Weights of a small image classifier: norm batchnorm.
Rows from block 9 of a small image classifier, named by matrix and row number. Rows with one number belong to one channel. Each number is 128 + 32 x the weight over its row's rms, rounded and kept within 0 to 255. All counts start at 0. After the name is the row's rms in percent of the matrix's.
Before each channel's rows are labels from the 100 images, of 14848, where the channel reaches its highest value: "peak at" is the part of the image that holds the peak. Only what is clearly more common there than usual is listed. The data: crops of objects in photos (Visual Genome). In brackets: how many of the 100, against the usual share in percent.
# c3: 3x3 conv, stride 2 (model.blocks.9.c3.weight, 192x112x3x3, each kernel summed), inputs 0-111
# c1: pointwise conv, stride 2 (model.blocks.9.c1.weight, 192x112x1x1), inputs 0-111

peak at: top right (34 vs 14.1); top centre (29 vs 9.4)
c3.47 088 [106 136 198  94 153 154 137 139 103 131  81 145 181 124 152 100 175 159 168 103 114 130 125 147 143 190 114 158 244 155 133 140 126 103 108  69 149 127 151 130  98 144 129 110 116  93 105 132 132 116 112 114 108  96  97 112  76 139  71 119 144  65 138  78 118 130 208 118  80 123  98 155  80 103 141 105 167 145 107 170 109  73 159 137 170 147 131  85 111 179 134  79 153  96 137 171 135 117 155  92  98  79 135  85 129 166 143 142 183 106 120 118]
c1.47 095 [137 186 213  54 153 165 111 137 116 153  42 140 161  99 143 143 173 129 131 142 142 111 126 143 143 197 115 119 194 136 115 114 105 111 129  70 142 129 126 118 140 112  85 139 141 145 100 137 136 115  85 110 112 116  83 149  96 153 101 116 115  91 168 100 126 118 195  70  54 110 106 131  67 116 148 145 103  96 122 183  93  96 149 134 123 147 115  97 148 173 113  97 160  91 157 200 140 136 140  89 117  91 106 109 103 130 145 156 187  75 151 109]

peak at: bottom centre (27 vs 9.4)
c3.156 103 [164 141 104 169 123 159 137  93  90 121 153  76 177 155  50 121 111 157  57 123 128 101  95 188 162 132 141 139 171 115 108 150 116 110 132 133  99 107  81  95 118  98 153  90 110 114  93 106 186 140 164 107 122 151 171 112 150 106 118 156 177  98 146 122  90 165 178 119  86 105 116 149 108 124 160  63 210  90 148 141  86 134 171 126 209 159 168 125 155 155 125 162 187 104  72 167 116 106 148 130 119 125 138 138  97  94 138  81 123 144 123 174]
c1.156 100 [150 129  79 126 151 119 176 108  99 128 118  94 141 182  58 118  69 157  93 123 108  82 138 118 146  88 123 123 177 120 138 174 129 142  81 160 109 140 109 136  75 116 114  44 173 125 100 120 201 168 149 120  90 147 152 115 184 100  90 152 134 179 170 105 100 141 176 123  65  97 142 148 145 150 140  95 143  92 138 115  80 139 154 159 226 130 158 125 127 152 159 121 147 100  72 135 107 141 132 158 132 102 119  89 108 143 176  73 152 143 122 167]

peak at: top left (42 vs 14.1); top right (33 vs 14.1)
c3.122 114 [136 176 114 121 107 135 197 128  97 140 154  72 144 217  92 158 134 187 169 129 112 149 144 165  54 128  93 141 142 107  93 178 122  80 102  75 110 142 103 170  98 106  93  99 122 120 138 111 124 122  86 156 140 143 133 158 119 115 135 150 146 114 154 119 152 107 173 118 177 109 133 137 143  81 129 125 124 104 126 180 138 117 101  88 119  45 106  90 156 141  96  59 162 168 171 132  87  79 124  84 141 132 164  89 142  94 126 142 195 159 189 119]
c1.122 100 [116 189 139 127 143 163 160 119 100 131 134  45 163 186 100 113 175 164 132  92 118  99 146 189 102 108  93  88 142  95 107 121 102 102  92  98 103 176 126 161  63 112 104 136 113  78  94 157 109 148 110 159 134 133 205 140  92 118 114 157 155 125 138 112 109 110 185  75 147  86 144 151 177  78 125 121 143  87 109 195 110 105 110  78 107  84  93 136 142 117 117 112 176 156 156 149  89 127 143 102 134 151 172  72 139 147 138 138 170 148 193  90]

peak at: bottom right (34 vs 14.1)
c3.39 109 [102 129 134 111 129 133 164 136 128  78 100 100 137 237 126 153 140 138 135  91 161 100 114 130  63 136 127  91 113 144 106 179 169 105 124 134 104 128 154  98 105 113  50  89 113  86  57 159  99 130 126 115 167 132 194 141 116 162 138 177 154 171 130 117 204 142  90 100  98 165 148 157 135  82 143  90 100  81  88 116 159 102 124 119 144 133  96 175  91 136 159 200  98 138 135 118  92 116  45 135 127 133 191 107 124 126 132 113 153 122 135 107]
c1.39 103 [103 141 141 156 136 153 194 192 135  99  78 101 131 225 127 102 129 105 139  86 137 109 120 133 111 121 122  63 108 130  91 199 170 110  91 137 122 129 145 104  50 115  83  57 160  87 110 118 101 134 111 111 184 119 171 119 133 154  96 146 144 154 105 117 192 148  77 108 145 177 132 124 130 147 179  94 108  64  94 151 174  99 144 139 171 114  97 122  73 145 144 174 117 130 104 149  78 113  88 123 129 115 149 116 106 133 154 109 174 135 168 132]

peak at: bottom right (32 vs 14.1)
c3.78 107 [129 148 121 143 100 123  95 141  59 108  78 147  83 156 147 128 187 141 115  32  94 145 121 117 163  84 141  80  97 136 169 153 126 161  86 180 185 107 131 128  74 177  82  78 129 153 104 115  76 128 122 139 155 122 139 108 127 144 110 125 185 114 125 159 152 100 187 116 143 124  83  83 145 171 102  83 129  84 148 115  59 145 126 165 141 130 172 129 176 185  70 108 148 158  74 170 107 167 143 128 106 124 169 152 104 139 124 136 148 113 144 110]
c1.78 095 [114  83 139 137 125 121  86 153  57  96  82 197  83 145 146 107 168 111 113  75 125 116 119 111 120 126 126 169 129 126 158 171  85 135 115 143 160 124 150 142  72 170  81  71  67 114 110 122 104  99 123 151 125 121 110 102 121 131 108 104 181  98 140 143 110  68 207  99 125 185 150 105 154 135  62 126 152  87 138 117  79 147 130 166 137 117 132 150 153 169  74 117 162  67  88 157 126 160 121 208 159  90 146 165  78 159 115 145 141 161 126 125]

peak at: bottom left (47 vs 14.1); middle left (26 vs 9.4)
c3.168 095 [ 86 142  68 141 155 121  68  85 133 109 117 159 139 136  70 139 205 125  88 115 160 133 121 167 176 156 127 173 154 117 147 136  78 112  88 132  71  86 113 159 134 141 125 133 150 149 128 124 139 154 124 190 145 134 140 110 147 124 114 221 161 131 180 166 149 112 129 119 137 162 120 112 172 105  64 138 125 117 114 121  99 143 109 116 129 134 160 171 158 110 122 107 126  17 107 131  78 101  75 123  60 160 102 114 103  85 140 137 132 143 198 106]
c1.168 094 [101 141  93 163  99 107 117  87 154 102  76 169 128 134  85 104 178 121  99  94 168 105 102 170 182 152 141 140 118 154 174  97  53 135 107 159  99  75  84 136 127 120 139 149 130 149 139 154 115 126 124 177 116 118 137  96 130 157  74 146 142 132 206 186 104 134 121 100  58 132  93  97 185 120 146 147 141 105  96 132 118 154 138 152 151 153 168 164 126  66 103 147 144  41  87 177 105  99 111 125  74 101 110 126  71 108 167 134 109 169 146 159]

peak at: bottom right (37 vs 14.1); bottom centre (34 vs 9.4)
c3.179 083 [156 116  98 151 133 117 158 149 146 125 111  84 168 174 142 101 189 126 146 169 144 193  98 107 111  75 127 140 137  73 113 175  98 181 146 111 122 115  78 153 117  72 151  82 121  88 142 146 166 153 166 161 148 134 152  90  99 150  92 148 161  65 115 118 146 127  94  79 151 100  56 110  80 103 113 153 220 149 143  73 151 103 135 136 149 124  51 165 156 144 141 125 109  84 142 103 150 145 183 142 127  93 136 111 155 127 169 115  97 150 147  79]
c1.179 095 [100 138 172 111 126 142 128 133 134 105 106 101 187 168 146 113 219  94 137 159 149 118 120  98  43 149  92 159 175  63 196 135 102 107 154  98 163 152 120 154 108 129 155 119 128 120 157  72 142 142 148 109 126  86 140 126  89  79 149 155  93  78  82 152 178 169 114 106 139  42 103 112  77 138  72 123 147 181 118 130  76 138 147  62 136 106 115 160 141 153 155 106  86 109 166 140 144 157 133 132 173 156  96 127 161 132 151 148 115 100 133 103]

peak at: top centre (30 vs 9.4)
c3.67 106 [157 118 145 126 127 159 145 116 122 153 159 103 108 148 105 129 103 162 162  88 139 148 172 106 143 108 156 117 139 189 134 135 113 168  64 126 132 125 151 159 106 163 164 114  65 154 149 136 160 123 172 152 156 141 133  95 169 117 180 141 135  79 147 121 114 122 176 111 166 130  81 102 107  80 145 180  94 148  85 167  88  55  90  49 127  83 118 112 111 125 132 114 162 122 129 144 112 201 128 139  95  97  91  44 181  60 139  97 141  60 152 116]
c1.67 098 [191 140  97 133 136 163 104 105 139 145 159 123 110 164  91  98  58 143 165 114 102 163 161 106 151  86 163 140  92 186 110 163  96 183  82 153 169 135 126 147 117 105 120  72  60 113 151 121 153 156 154  80 136 165 137 123 164 107 131 187 151  56 138 145 108  90 152 115 177 148  85 108 145 130 125 146 133 127  85 162 110  21 127  87 160 115 145 120  89 108 140 137 149 111 113 119 105 194 139 128  83 115 121  96 177  77 122  78 115 114 152 114]

peak at: top right (34 vs 14.1)
c3.15 101 [134 122 177 137  94 165 163  89 101 164 127  93 146 178  31  61 164 173 104 112 185 124  77 153 114 101 121  54 135 159 141 160 156 126  72 112 100 102 121 127  50 129  93  66 108  99 111 190 136  85 163 133 127 158 175 133 137 147  78 134 135 131 118 112 184 149 159 118 127 132 116 172 159 107 138 152 126 131  80 182 149 121  90 122 164  99  77 146 121 168 135 130 140 124 104 137  82 132 137 138 155 110 119 122 183 119 122 107 199 113 130 135]
c1.15 099 [166 131 181 100 149 109 180 144 134 165 117  41 181 147  81  53 139 140  67  93 169 144 114 154 148 117 116 138 132 138 134 164 149 120  56 122 140 136 131 142  43 158 126  47  60  99 106 188  97 105 148 116 123 145 148  99 150 155 134 119 161  91 144 163 154 148 141 159 143 106 107 114 133 143 161 120 138 140 134 161 123 121  78  94 116 145  99 132 150 148 111 169 133 155  83 117  56 147 125 118 149  87 131  63 177 159 146 144 173 101 126 141]

peak at: middle left (25 vs 9.4)
c3.9 100 [159 144 121 103 158  74 157 171 129 164 138 129 109 152 113 108 136 196 136 151 115 114 132 143 138 111  94 150 181 166 166 163 126 175  81 175 127  73 123 134 124 108  88 112 127 204 150 158 146 196  53  75  62 154 116  38  80  89 120  88  89  97 141 152 168 106 174 115 103 103 124  78 115 167 123 139 144 133 157 123 124 118 107 126 134 104 143 154 134 137 180 129 123 152 145  93 175  71  83 156 129 122  75  92 154 148 150 112 106 128  97 127]
c1.9 098 [107 116 163 123 151  63 125 163  96 113 142 126 105 147 139 145 179 170 122 189 107 122 145 100 145  87  70 117 191 116 160 172 109 134  51 137 133  91 119 107 148 118 122  94 144 170  79 131 150 191 126  83  67 131  86  61 106 153 108 131  80 129 152 130 151  47 160 174 138 150 105  77 122  89 108 145 122 155 146 107 122 136 155 132 186 130 127 136  89  88 143 100 130 158 134 116 167 118 105 144 169 129  30 141 163  98 107 132  83 144 120 148]

peak at: bottom right (39 vs 14.1)
c3.1 094 [196 112 108 130 127  89 142 129 132  93 102 118 171 165  69 100 104  95 137  98 107 171  88 119 158 135 127 187 145 104  93 145 136 120  58 154 131 131 141  82 117  92 154  94 131 190 147 121 180 141 171 179 128 163  89 101 123  49 158 187  82 134 166 110  99 109  95 124 144  97 123 158 131 118 165 118 181 117 106 123 134 120  68 134  74 141 134 174 173 156 152 118 136 137 102 157 110 134 111 188  88  84 141 110 121  92 222 128  93 138 116 141]
c1.1 101 [179 117  77 145 147  97 117 101 144  93 106 166 154 130 147 108 152 100 175  84  99 181 132  87 122 166  92 194 156 163 113 151 145  91 104 150 146 117 147 130 146 103 134 123 109 194 150  66 138 163 199 112 108 113  98  99  82  98 162 160 116 170  50 128 143  89 127 160 120 156 102 144  92 123 157 118 159 126  89 117 121 141 104 112 110 128 167 148 142 143 127  57  84  86 117 116  84 173  95 185 125  97 145 140  99  86 186 128  83 174  69 106]

peak at: top right (33 vs 14.1)
c3.153 090 [128  96 124 133 207 120 130 129  81  97 152  79 163 201 118 130 164 152 140 123 119 103 149 126 200 159 136 118 135 138 130 130 136 135  84 153 123 131 105 137 117  75 122 150 108  97 138  66 138 200 100 219  94 136 166 119 142 112  99 116 189 143 122 119  96 132 203 141 127 132 111 113 124  98 115 122 145 138  93 183  87 115 111  30  79 137 132 200 102 174 108  88 161 106 108 124 101 124 166 128 132 178 132 104 159 110 106  95  90  96 124 130]
c1.153 101 [160  70 133 123 198  75 124  71 139  91 110 101 141 175 107 135 195 122 130 142 127 103 132 144 152 142 149 149 119 119 119  92 152 142 100 118  67  71  30 144 128  80 155 179 142 146 163  55 117 142 127 172 133 137 119 174 161  94  97 130 174 130 138 117  77 170 165 103 103 118 113 124 100 120 117 151 111 135 113 160  87 102 134  47 131 132 129 154 101 157 123 130 181  87 101 100 132 174 169 120 121 164 136 111 177  88 159 101 116  64 151 133]

peak at: bottom right (46 vs 14.1)
c3.22 104 [100 156 142 154 125 138 117 128 118 112  70 129 192 172 131 122 175 143  69 112  83  84 114 154  81 106 115 170 153 154 113 101 101 103 161 114 129 126 110  94 167 105 131 115  98 106 138 138 100 134 175 164 133 124 166 156 202  91  93 144 202  68  87 186 177 120 145  45 110  93 103  78 125 119 119  43 103  60 143 139 152 137 159 175 149 125 141 142 177 140  75 127 138 130 136 136  95 175 128 144 151 108 136 104 143 152 158 112 121 144  80 120]
c1.22 104 [128  87 151 185 111 112 116 139 131 156  55 134 156 168 171 130 145 123  70  98 116  88 105 167 140 141  84 162 199 132 119  93  61  83 127 144 129  54  83 113 169 107 112 107  91 108 135 109 109 126 168 128 138 109 127 134 193 128 109 167 164  45  85 153 161 133 148 118 154 121  83  75 119 181  94  81 133 122 137 131 110 130 141 158 128 139 133 130 131 159  86  83 124 102 166 142  94 163 104 158 175 161  93  77 174 167 177 142 100 140 108 136]

peak at: bottom right (34 vs 14.1)
c3.137 100 [159 136 124  84 180 146 144 130 113 132 111 117 167 162 148 100  95  88 153 140 100 163 133 147  86 143 148 109 141 113 119 135 136 109 135 127 152 139 169 122  37 102 131 126 135  52 189 121 118 196 160 114 142 123 130 100 138  92 161 151 123 122  97 146 133 145 168  84 154  74 178 157  86  93  80  72 134  44  81 115 147  67  63 154 131 116  92 158 188 189 105  93 140 127 117 119 155 174 119 116 137 137 150 154 127 145  91 124 179  87 141 172]
c1.137 099 [161 127 163  83 180 119 165 118 129 115 113 131 145 147 137  94 108  96 141 135 145 122 138 114 113 165 127 134 130 159 108 112 147  88 132  79 134 180 132  88  79 105 173 153 133  74 161  95 130 126 129 144 102 146 141 110 136 122 169 120 108 130 128 153 160 112 169 132 171  45 167 199 104 115 153 114 105  82  70 100 115  77  41  96 111 114 104 144 185 187  95 150 150 118 127 105 105 220  97  95 190 129 106 134  80 131 155 141 158  59 107 159]

peak at: bottom left (39 vs 14.1)
c3.169 099 [128 191 107 154 131 152 160 135 160 131 130 115 173 184 126 134 111 164 139 181 106 155  35 152  53 149 107 113 108 140 107 149 106  95 117 120 122 129 104  96 161  76 112 112  94 127  95 129 117 135 180 113 181 139 153  85 122 143 154 148 119  86 106 104 115 133 112  88 158 100  93 111 158 130 141  99 132  53 121 152 144  68 158  74 118 130 170 151 165 161 135 130 106  96 183 136 160 103 178 146 100 111 105  73 200 101 158 122 147 218 122 101]
c1.169 105 [124 189 110 144 140 143 162 175 163 106 127  99 173 146 135 109  78 157 169 147 105 162  70 144  65 124  85  52 127 121  95 149 135 122 149 155 119 131 161 153 139 127 114 125  86 117  67 109 100 115 134 105 172 129 136 112 138  72 168 166 118 136  64  86 114 169 188 133 191  92  88 106 159 133 153 115 125  91 102 134 133  92 124  85 138  93 197 111 146 140 118 118 101 142 166 130 158  99 173  69 137 132  97  69 208 119 157 138 174 157 110 116]

peak at: top centre (41 vs 9.4)
c3.154 086 [128 132 163 130 130 159 154 121 132 148 180 123  96 113  92 153 135 139 134  48 133 117 137  46 157 145  99 129 146 150 135 131 115 146  32  82 164  88 113 161 167 177 144 109 125 175 121  94 164 150 105 172 154 162 113 142 123 195 124 103  98  72 151 112 134  95 172 115 119 176 117 121 132 132 171 137 165 139 159  99 102 117 131  92 132 137 109 166  82 100 155 137 119 174 141 145 175  80 131 107  64  65 124 131 134 138  84 126 205  73 113  72]
c1.154 102 [162 138 138 120 120 153 136 137  53 128 151 119 175 128 122 185 126 143 150  88 116 132  94  94  97 144 105 138 141 154 105  85 135 137  78  57 145 111 102 153 127 158 137  74 115  99 105 106 151 148 114 139 202 151 145 121 139 161  74 124 123  54 142 105 106  90 163  86 146 170  98 138 172 128 158 163 201 101 166  99 114 132 138  92 124 155 102  90 147 135 139 118 136 147 153 139  98 112 178  83 130  26 148 113 169 186 138 111 208 107 142  94]

peak at: top centre (35 vs 9.4)
c3.5 094 [ 81 147 166 104 121 208 132 137 201 126 135 155 110 122 108  72 143 172 124  98 147 128 101 185  99 161 161 108  80 198 130 127 115 129 151 145 139 151 190 174  96 152 116 131  84 112 136  52 157 140  76 168 153 108 161 151 166 151  61 180 149 144 141  79 117 145 142 111 119  80 107 124 133 122 100 120 157 141 113 170  93 145 157  90 164  97 130 130  98 156 105 120 100 123  83 105  86 126  95 143 107  95 119 106  93 147 118  97 199  82 134  70]
c1.5 105 [123 165 139 101  86 142 120 133 140 148 131 138  97 134 126  91 142 151 108  93 121 118 103 204  85 130 159 102  72 196 122  92 108 148 171 127 127 167 181 152  34 162 150 152 122 131 135  76 183 133 103 150 155 102 155 180 166 196  48 149 154 104  55 143 129 123 149 100  95 117  81 109 110 137 145 131 142 129  98 158 101 151 153 118 148 150 125 133 147 140 140 166 177 176 114  43 103 126 113 145 166 107 155 132  63 141 140 124 143 107 137  88]

peak at: bottom right (41 vs 14.1)
c3.72 094 [121  97 130 167  96  98 127  79 137 123 101 134 112 129 101 166 151 104 108 160 164 186 127 115 141 116 107 199 131 105  77 111 129 147 123 168  77 122  48  73 188  62 144 110 145 115 146 179  98 176 194  75  99 166 105 112 145 135 129 178 108 112 149 104 179 151 105 128  66 115 108  93 148 126 127 154  84 141 160 105 138 140 153 139 149 117 122 143 149 116 138 123 100  88 172 148 109 168  57 168  68 112 137 129 108  89 208 120 112 120  95 153]
c1.72 107 [159 117  94 178 128  62 126  59 131 153 107  80  86 142 131 162 148 130 111 171 133 155 132 137 131 159 103 137 123 110 106  94 128 122 117 126  90 116  99 127 144  76 101 119 157 128 142 173  95 142 148  69 116 171 166 154 116 158 135 183 135  19 116 138 138 189 174 157 115 134 109  92  77  92 121 144 124 118 181 163 136 158 154 132 160 101 173 126 167  90 151  54  95 119 155 168 107 117  79 159  72 148 161 171 104 138 196 120 101 107 109 135]

peak at: top right (35 vs 14.1); middle right (31 vs 9.4)
c3.38 091 [ 96 103 119  35 138  86  89  80 189 165 160  83 115 145 150 135 136 125 121 122  63  69 163 143  94 143 125  98  91  93 122  91 106 145 169 140 149 158 118 140  79 115 157 153 115 128 162 158 163 128 148 147 122 128 119 101 120 184 119 110 144 118  84 126 115  68 115 100  77 155 183  95 131 126 142 143 166 132 100 161 118 140 110 229 116  78  71 121 128 166 128 157 186  99 143 154 109 113  60 122  88 148 141 166 132 100 166 180 136 100 124 129]
c1.38 096 [150 122 120  94 158 121  95 108 157 130 115  85 122 185  66  93  94 141 142  45  90  67 127 168 140 161 174 121 101 138 118 131 139 110 185 137 159 205 151 135  75  53  98 112 145 143 129 159 108 136 105 131 160 144 155 131  93 132  97 118 187 134  88  63 125 122 154 108  82 165 172 102 154 123 126 124 181 112 100 142 135 136 140 153 143  60 112 112 133 178 157 178 125 127 111 139  90  98 137 146  60 120 154 168 119  79 185 122 108  90 160 110]

peak at: bottom centre (26 vs 9.4)
c3.181 091 [131  74 141  82 164 153  70 100  90 124 125 113 149 150 122 156  74  82 136 130  37  80 153 128 124 104 125 104 132 160 115 132 101 151 180 134 157  72 152 131 128 132  98 111 122 103  93 156 217 117 179 120 150  95 122 124 146 105 168 127 177 137 101 140 155 103 140 130 122  99 121 148 134 160 138 113 119  86  86  95 195 126 150 127 143 150  47 165  90 117 128 225 113 145 178 103 116 174 136 104 111 157 110 153 170 113 164 124 118 154  65 112]
c1.181 100 [119 109 168 147 108 167 133 115 100 165 116  99 134 109 127 112 103  66 103 151  96 106 143 142  78  55 150 124 116 161  73 142 109 149 124 148 145 109 111 130 126 163 137  50 116 141 124 161 171 118 182 106 140 128 158 173 164 102  97 120 130 123  84 139 179 114 121 138 113 121  65 181 143 182  97 129 118 130  74 118 144  65 200 155 168 137 104 133  86  75 132 176 117 165  84  98 122 195 177  95  82 127  97 104 161  74 166 155 109 168 125 103]

peak at: top centre (25 vs 9.4)
c3.36 102 [169 186 122 133 108 115 129 123  52  26 138  92 155 146 146 120 120 122 155 137 158 166 120 164 142  85  92  52 142 104 125 160 122 103 117 101 154  71 153 121 140 144 148 112 101 145  95 162 161 105  72 112 133 124 126 130 100 144  59 163  82 125 138 128 152 105 125 132 141 124  97 101 158 155 117  95 109 113 115  73 182 117 158  88 125 128 154 143 137 194 154 111 130 151 141 193 212  96 117 116 104  76 152 102 141 135 108 150 140 184  96  59]
c1.36 107 [160 165 103 127 120 140 130 107  95  79 120  89 144 152 165  92 137 135 129 166  91 164 159 148 145 129 118  87 115 125 126 143 113  93 143  47 152  87 148 142 180 127 125 119 107 129  81 158 136  94  84  88 116  61  98 132 118 157  64 175  51 100 124 129 175 106 147 129 100 145 125  71 165 181 157 111 136 137 143  81 151 117 171 118 147 142 182 177 112 166 123  98 146 154 159 160 233  93 122 105 113  78 110 117 124 155 124 149  49 129 137 119]

peak at: middle right (25 vs 9.4)
c3.126 087 [141 129  92  97 114 142  79 172 158  74 157 112 152 138  96 147 177 147  83 132  89 101 187 115 174 102 116 121 133 121  97 134  80 229 148 150 128 115 144 137 184 100 114 136 120 176 117 126  88 162 179 193 130 152 132  81 143  77 183 109 154  56 129 134 119 112 139  98 108 112 169 139 176 135 105  53 158  76  93 112 118 136 122 136 104 138 121 148 154 145 224 115 113 130 133 123 173 114 163 114  81 106  93 132 128  93 141 154 119  96 149 122]
c1.126 098 [115  67  87  98 161 137  97 184 172 128 139 132 100 147  90 141 150 154 144 143  86  99 178 108 142 168  90 141 129  74 122 163  68 182 157 146 120 146 159 111 180  90 126 120  98 170  92 116  83 117 158 193 114 185 135 105 128  92 153  95 130  82  79 181 111 156 114 137 114 123 184 146  71 102 128  40 181 119 141 111 139 139 102 111  80 164 147 161 120 135 174 121 104 126 105 118 153 110 199 134 121 103  94 129  74 107  83 142 148 136 139 116]

peak at: top centre (27 vs 9.4)
c3.96 085 [123  88 119 105 102 117 109 142 153 132  91 153  84 165 155 105 145 163 127 148 105 104 144  75 173 153 143 115 135 121 186 129 121 142 170 140 111 150 147 150 104 134 135 166 144 138 143 158 117 193 141 175 158 169 127 108 115 156 104  64 146 111 134 138 122 106 190 149 128  45 104 109  64 109 136 121 122 135  95 164 118 162  90 186 105  75 168  76 139 164  86  82 127 128 193 147  86 181  97  99 121  92 113 139  95 131 129  52 152  37 108 108]
c1.96 100 [156  63 156 129 115  84 100 124 124 144  89  87 143 167 108  81 141  88 116 114  71 146 191 129 185 124 145 106 176 138 139 140 118  98 128 157  76 157 135 159  70 117 141 112 140  98 138 125 128 189 139 113 137 158 127 121 150 191  37 152 140 156 118 114 141  54 163  67  80 135  99  85 120 123 107  89 125  70 132 160 162 118 126 150 171 133 137 131 156 159  74 117 128 170 136 175  91 167 113 131 119 115 146 178  72 127 147  90 124  80 173 158]

peak at: top centre (26 vs 9.4)
c3.41 097 [181  82 143 125 114 151 131 154 159 131 163 130 171  96 137 115 132 104 104 151  87 125 131  46 142 183 133 158 106 139 121 117  84 137 113 158 121  84  86 156 122 178  99 150 164 234 157  97 144 117 156 114 144 152 106 117 146 158 132  59 125 132 131  94 109 108 108 115  93 180  59 144 139 119 122 111 166 113 163 160 134 135  98  66  99 165  81 153 144  72 162 129 110 121 180  86 171  67 155 173 157 147  90 138 120 158 132  92 134 109  98  71]
c1.41 098 [173 102 123 124  99 154 141 165 181 141 155 120 164 124 133 107 130 106 114 149  87 128 151 104 167 167 140 133 108 158  96 123 130 166 115 195 133 105 117 141 112 182 117  88 167 215 102  90 115 128 157 138 159  81 104 122 116 151 167 104 173 153 148 107 113 110 137 188 113 176  96 177 141 110 133  97 100  68 156 168 108  91  88 111  74 137  92 198 114  76 173 141 134 100 149  63  89 115 143 157 137 144  58 178 130 163 141 132 153  71  81 117]

peak at: top right (40 vs 14.1)
c3.62 088 [185  79 180 129 134 117 170  83  79  79 143 150 205 158 125  89 169 109  87 129 133 137 135 120 246 126 107 111 175 134 105 120 112 159 131 105 166 112 142  96 107 152 177 100 114 113 110 123 111 105 145  88 180 122 121  56 164 141 128 148 197 134 118 123 133 100 171  91 161 126 149 142 126 115 121  76 136  98  67  77 157  57 117 115 116 122 161 151 135 172 140  99 134 117 135 149 122 121 163 125 133 107  97  69 137  81  93 135  96 148 109 163]
c1.62 093 [158 128 123 144 163 142 102 134  87  91 156 152 200 173 117 103 166  97 136 127  92 129 136 173 188 190 149 111 165  82 106 150 151 179 106 106 173  86 158 129 125  99 123 145  91 123 146 144  84 136 136  92 193  75  91  84 146 149  97 126 197 144 109  91  96 121 106 103 134  96 182 146 170 107 116  58 141 100  75 148  63 105  83 136  79 137 128 111 127 176 148 135 124  96 157 167 126  90 155 169 111 134 127  93 129  55 100 109 121 126 106 130]

peak at: top centre (25 vs 9.4)
c3.75 093 [112 123 110  94 119 119  97 160 141 126  75 173  95 140 121 167 100 127 101 149 161 142  81 100 102 145 167 167 114 116  56  60 143 118 140 144 143 135 109 116 186 155 145 133 116 128 116 156 136  96 153 142 115 149  97 149 138 176 138  40 120  93 158 170 157 114  99 137 145  91  73 123  94 153 151 213  96 116 127 173 190 160 125  69  86 134  69 104 117  66  67 133 142 121  82 107  57 175 137 153 134 113 129 138 103 135  92 124 166 127 114 163]
c1.75 098 [ 77 103 137 121  98  89 122 117 127  78  80 151 141 102 156 160  73 116 127 177 167 137  96  98 131 157 157 143 126 136  83  83 138  95 135 123 139 154  67 101 185 154 170 120 130 100 140 184 150 147 127 122 106 146 114 115 151 147 123  12 146  93 157 158 153 109 148 153 139  74 118 113  82 182  97 180 106  90 108 209 169 148 120 113 115 165 123  67 106 164  99 150 148 143  56 143  77 170 127 128 170 101 133 165 132 131 114 105 153 130 112 135]

peak at: top right (43 vs 14.1); middle right (26 vs 9.4)
c3.59 090 [116 109 119 138 110 109 166  92 130 128 159 157  93 151 103 111 198  87 104 109 129 128 102 152 215  99 136 145 164 141 140 191 102 116 129 124 131 137 161  85  94 113 184 135 154 152 114 152 150 152 123 173 138 114 127 113 152 180 112 148  95 103 130  78  55 108 224  79  87 115  92 110 120  69 133 106 159 131  98  91 116 165 181 132 149 139 130 164 185 151 145  89 149  64 121 147 102  98 131 173 102  92 119  75 119  96 146 160 164  77 106 152]
c1.59 095 [110 104  84 105 127 171 165  96 158 107 137 134 111 109  83  79 163  96 130 139 108 144 128 121 177 139 129  64 117 166 165 154  90 139 164 101 113 191 165 103 103  65 148 143 150 165 133 177 152 145 110 130 168 168 182  96 145 140 121 142 138 131 174  96  84 132 192 104 120  76 145 143 115 109 123  85 159 113 165  82  98 161 124  78 120 119 122 143 160 170 132 135 122 117 117 150 105  37 188 152  93  99 130  98  88 109 160 101 136  31 127 158]

peak at: middle right (27 vs 9.4)
c3.97 096 [ 96  93 147 146 102 119 107 127 126 126 136 104 164 174 112  94 154 138 178  78 117 173  90 174 143  79 126  80 103 116 123 178  94 106 139  98 105 164 190  41 165 124  73  94 120 139 101 176 153 156 135 142  77 147 176 126 168 109 116 142 118 146 115 117 115 172 131 132  97 165 141 116 177 119 121 136 149 116  92 190 127 165 138 114 101 187  92 167 153 148 146 149 185 103 104  98 166 158  92 193  73  89  80 110 122  95 134  94  83 100  94 149]
c1.97 100 [129 125 136 106  99  99  96  73 113 124 161  76 177 150  98 109 158 126 211 139  76 134  98 143 146 127 145  66  95 103 127 169  69 172 120 110  87 160 193  97 142 143  62 124 119 127 116 131 171 144  93 144  88 118 192 139 144 107 135 168 139 184 127  99 133 165 167 160 164 151 131 115 121 153  94 138 176 108 113 191 101 169 108 118 132 165 117 118 155 131 173 100 179 117 123  85 160 156  86 131 116 134  57 143  72 132 140  76 141  80 102 106]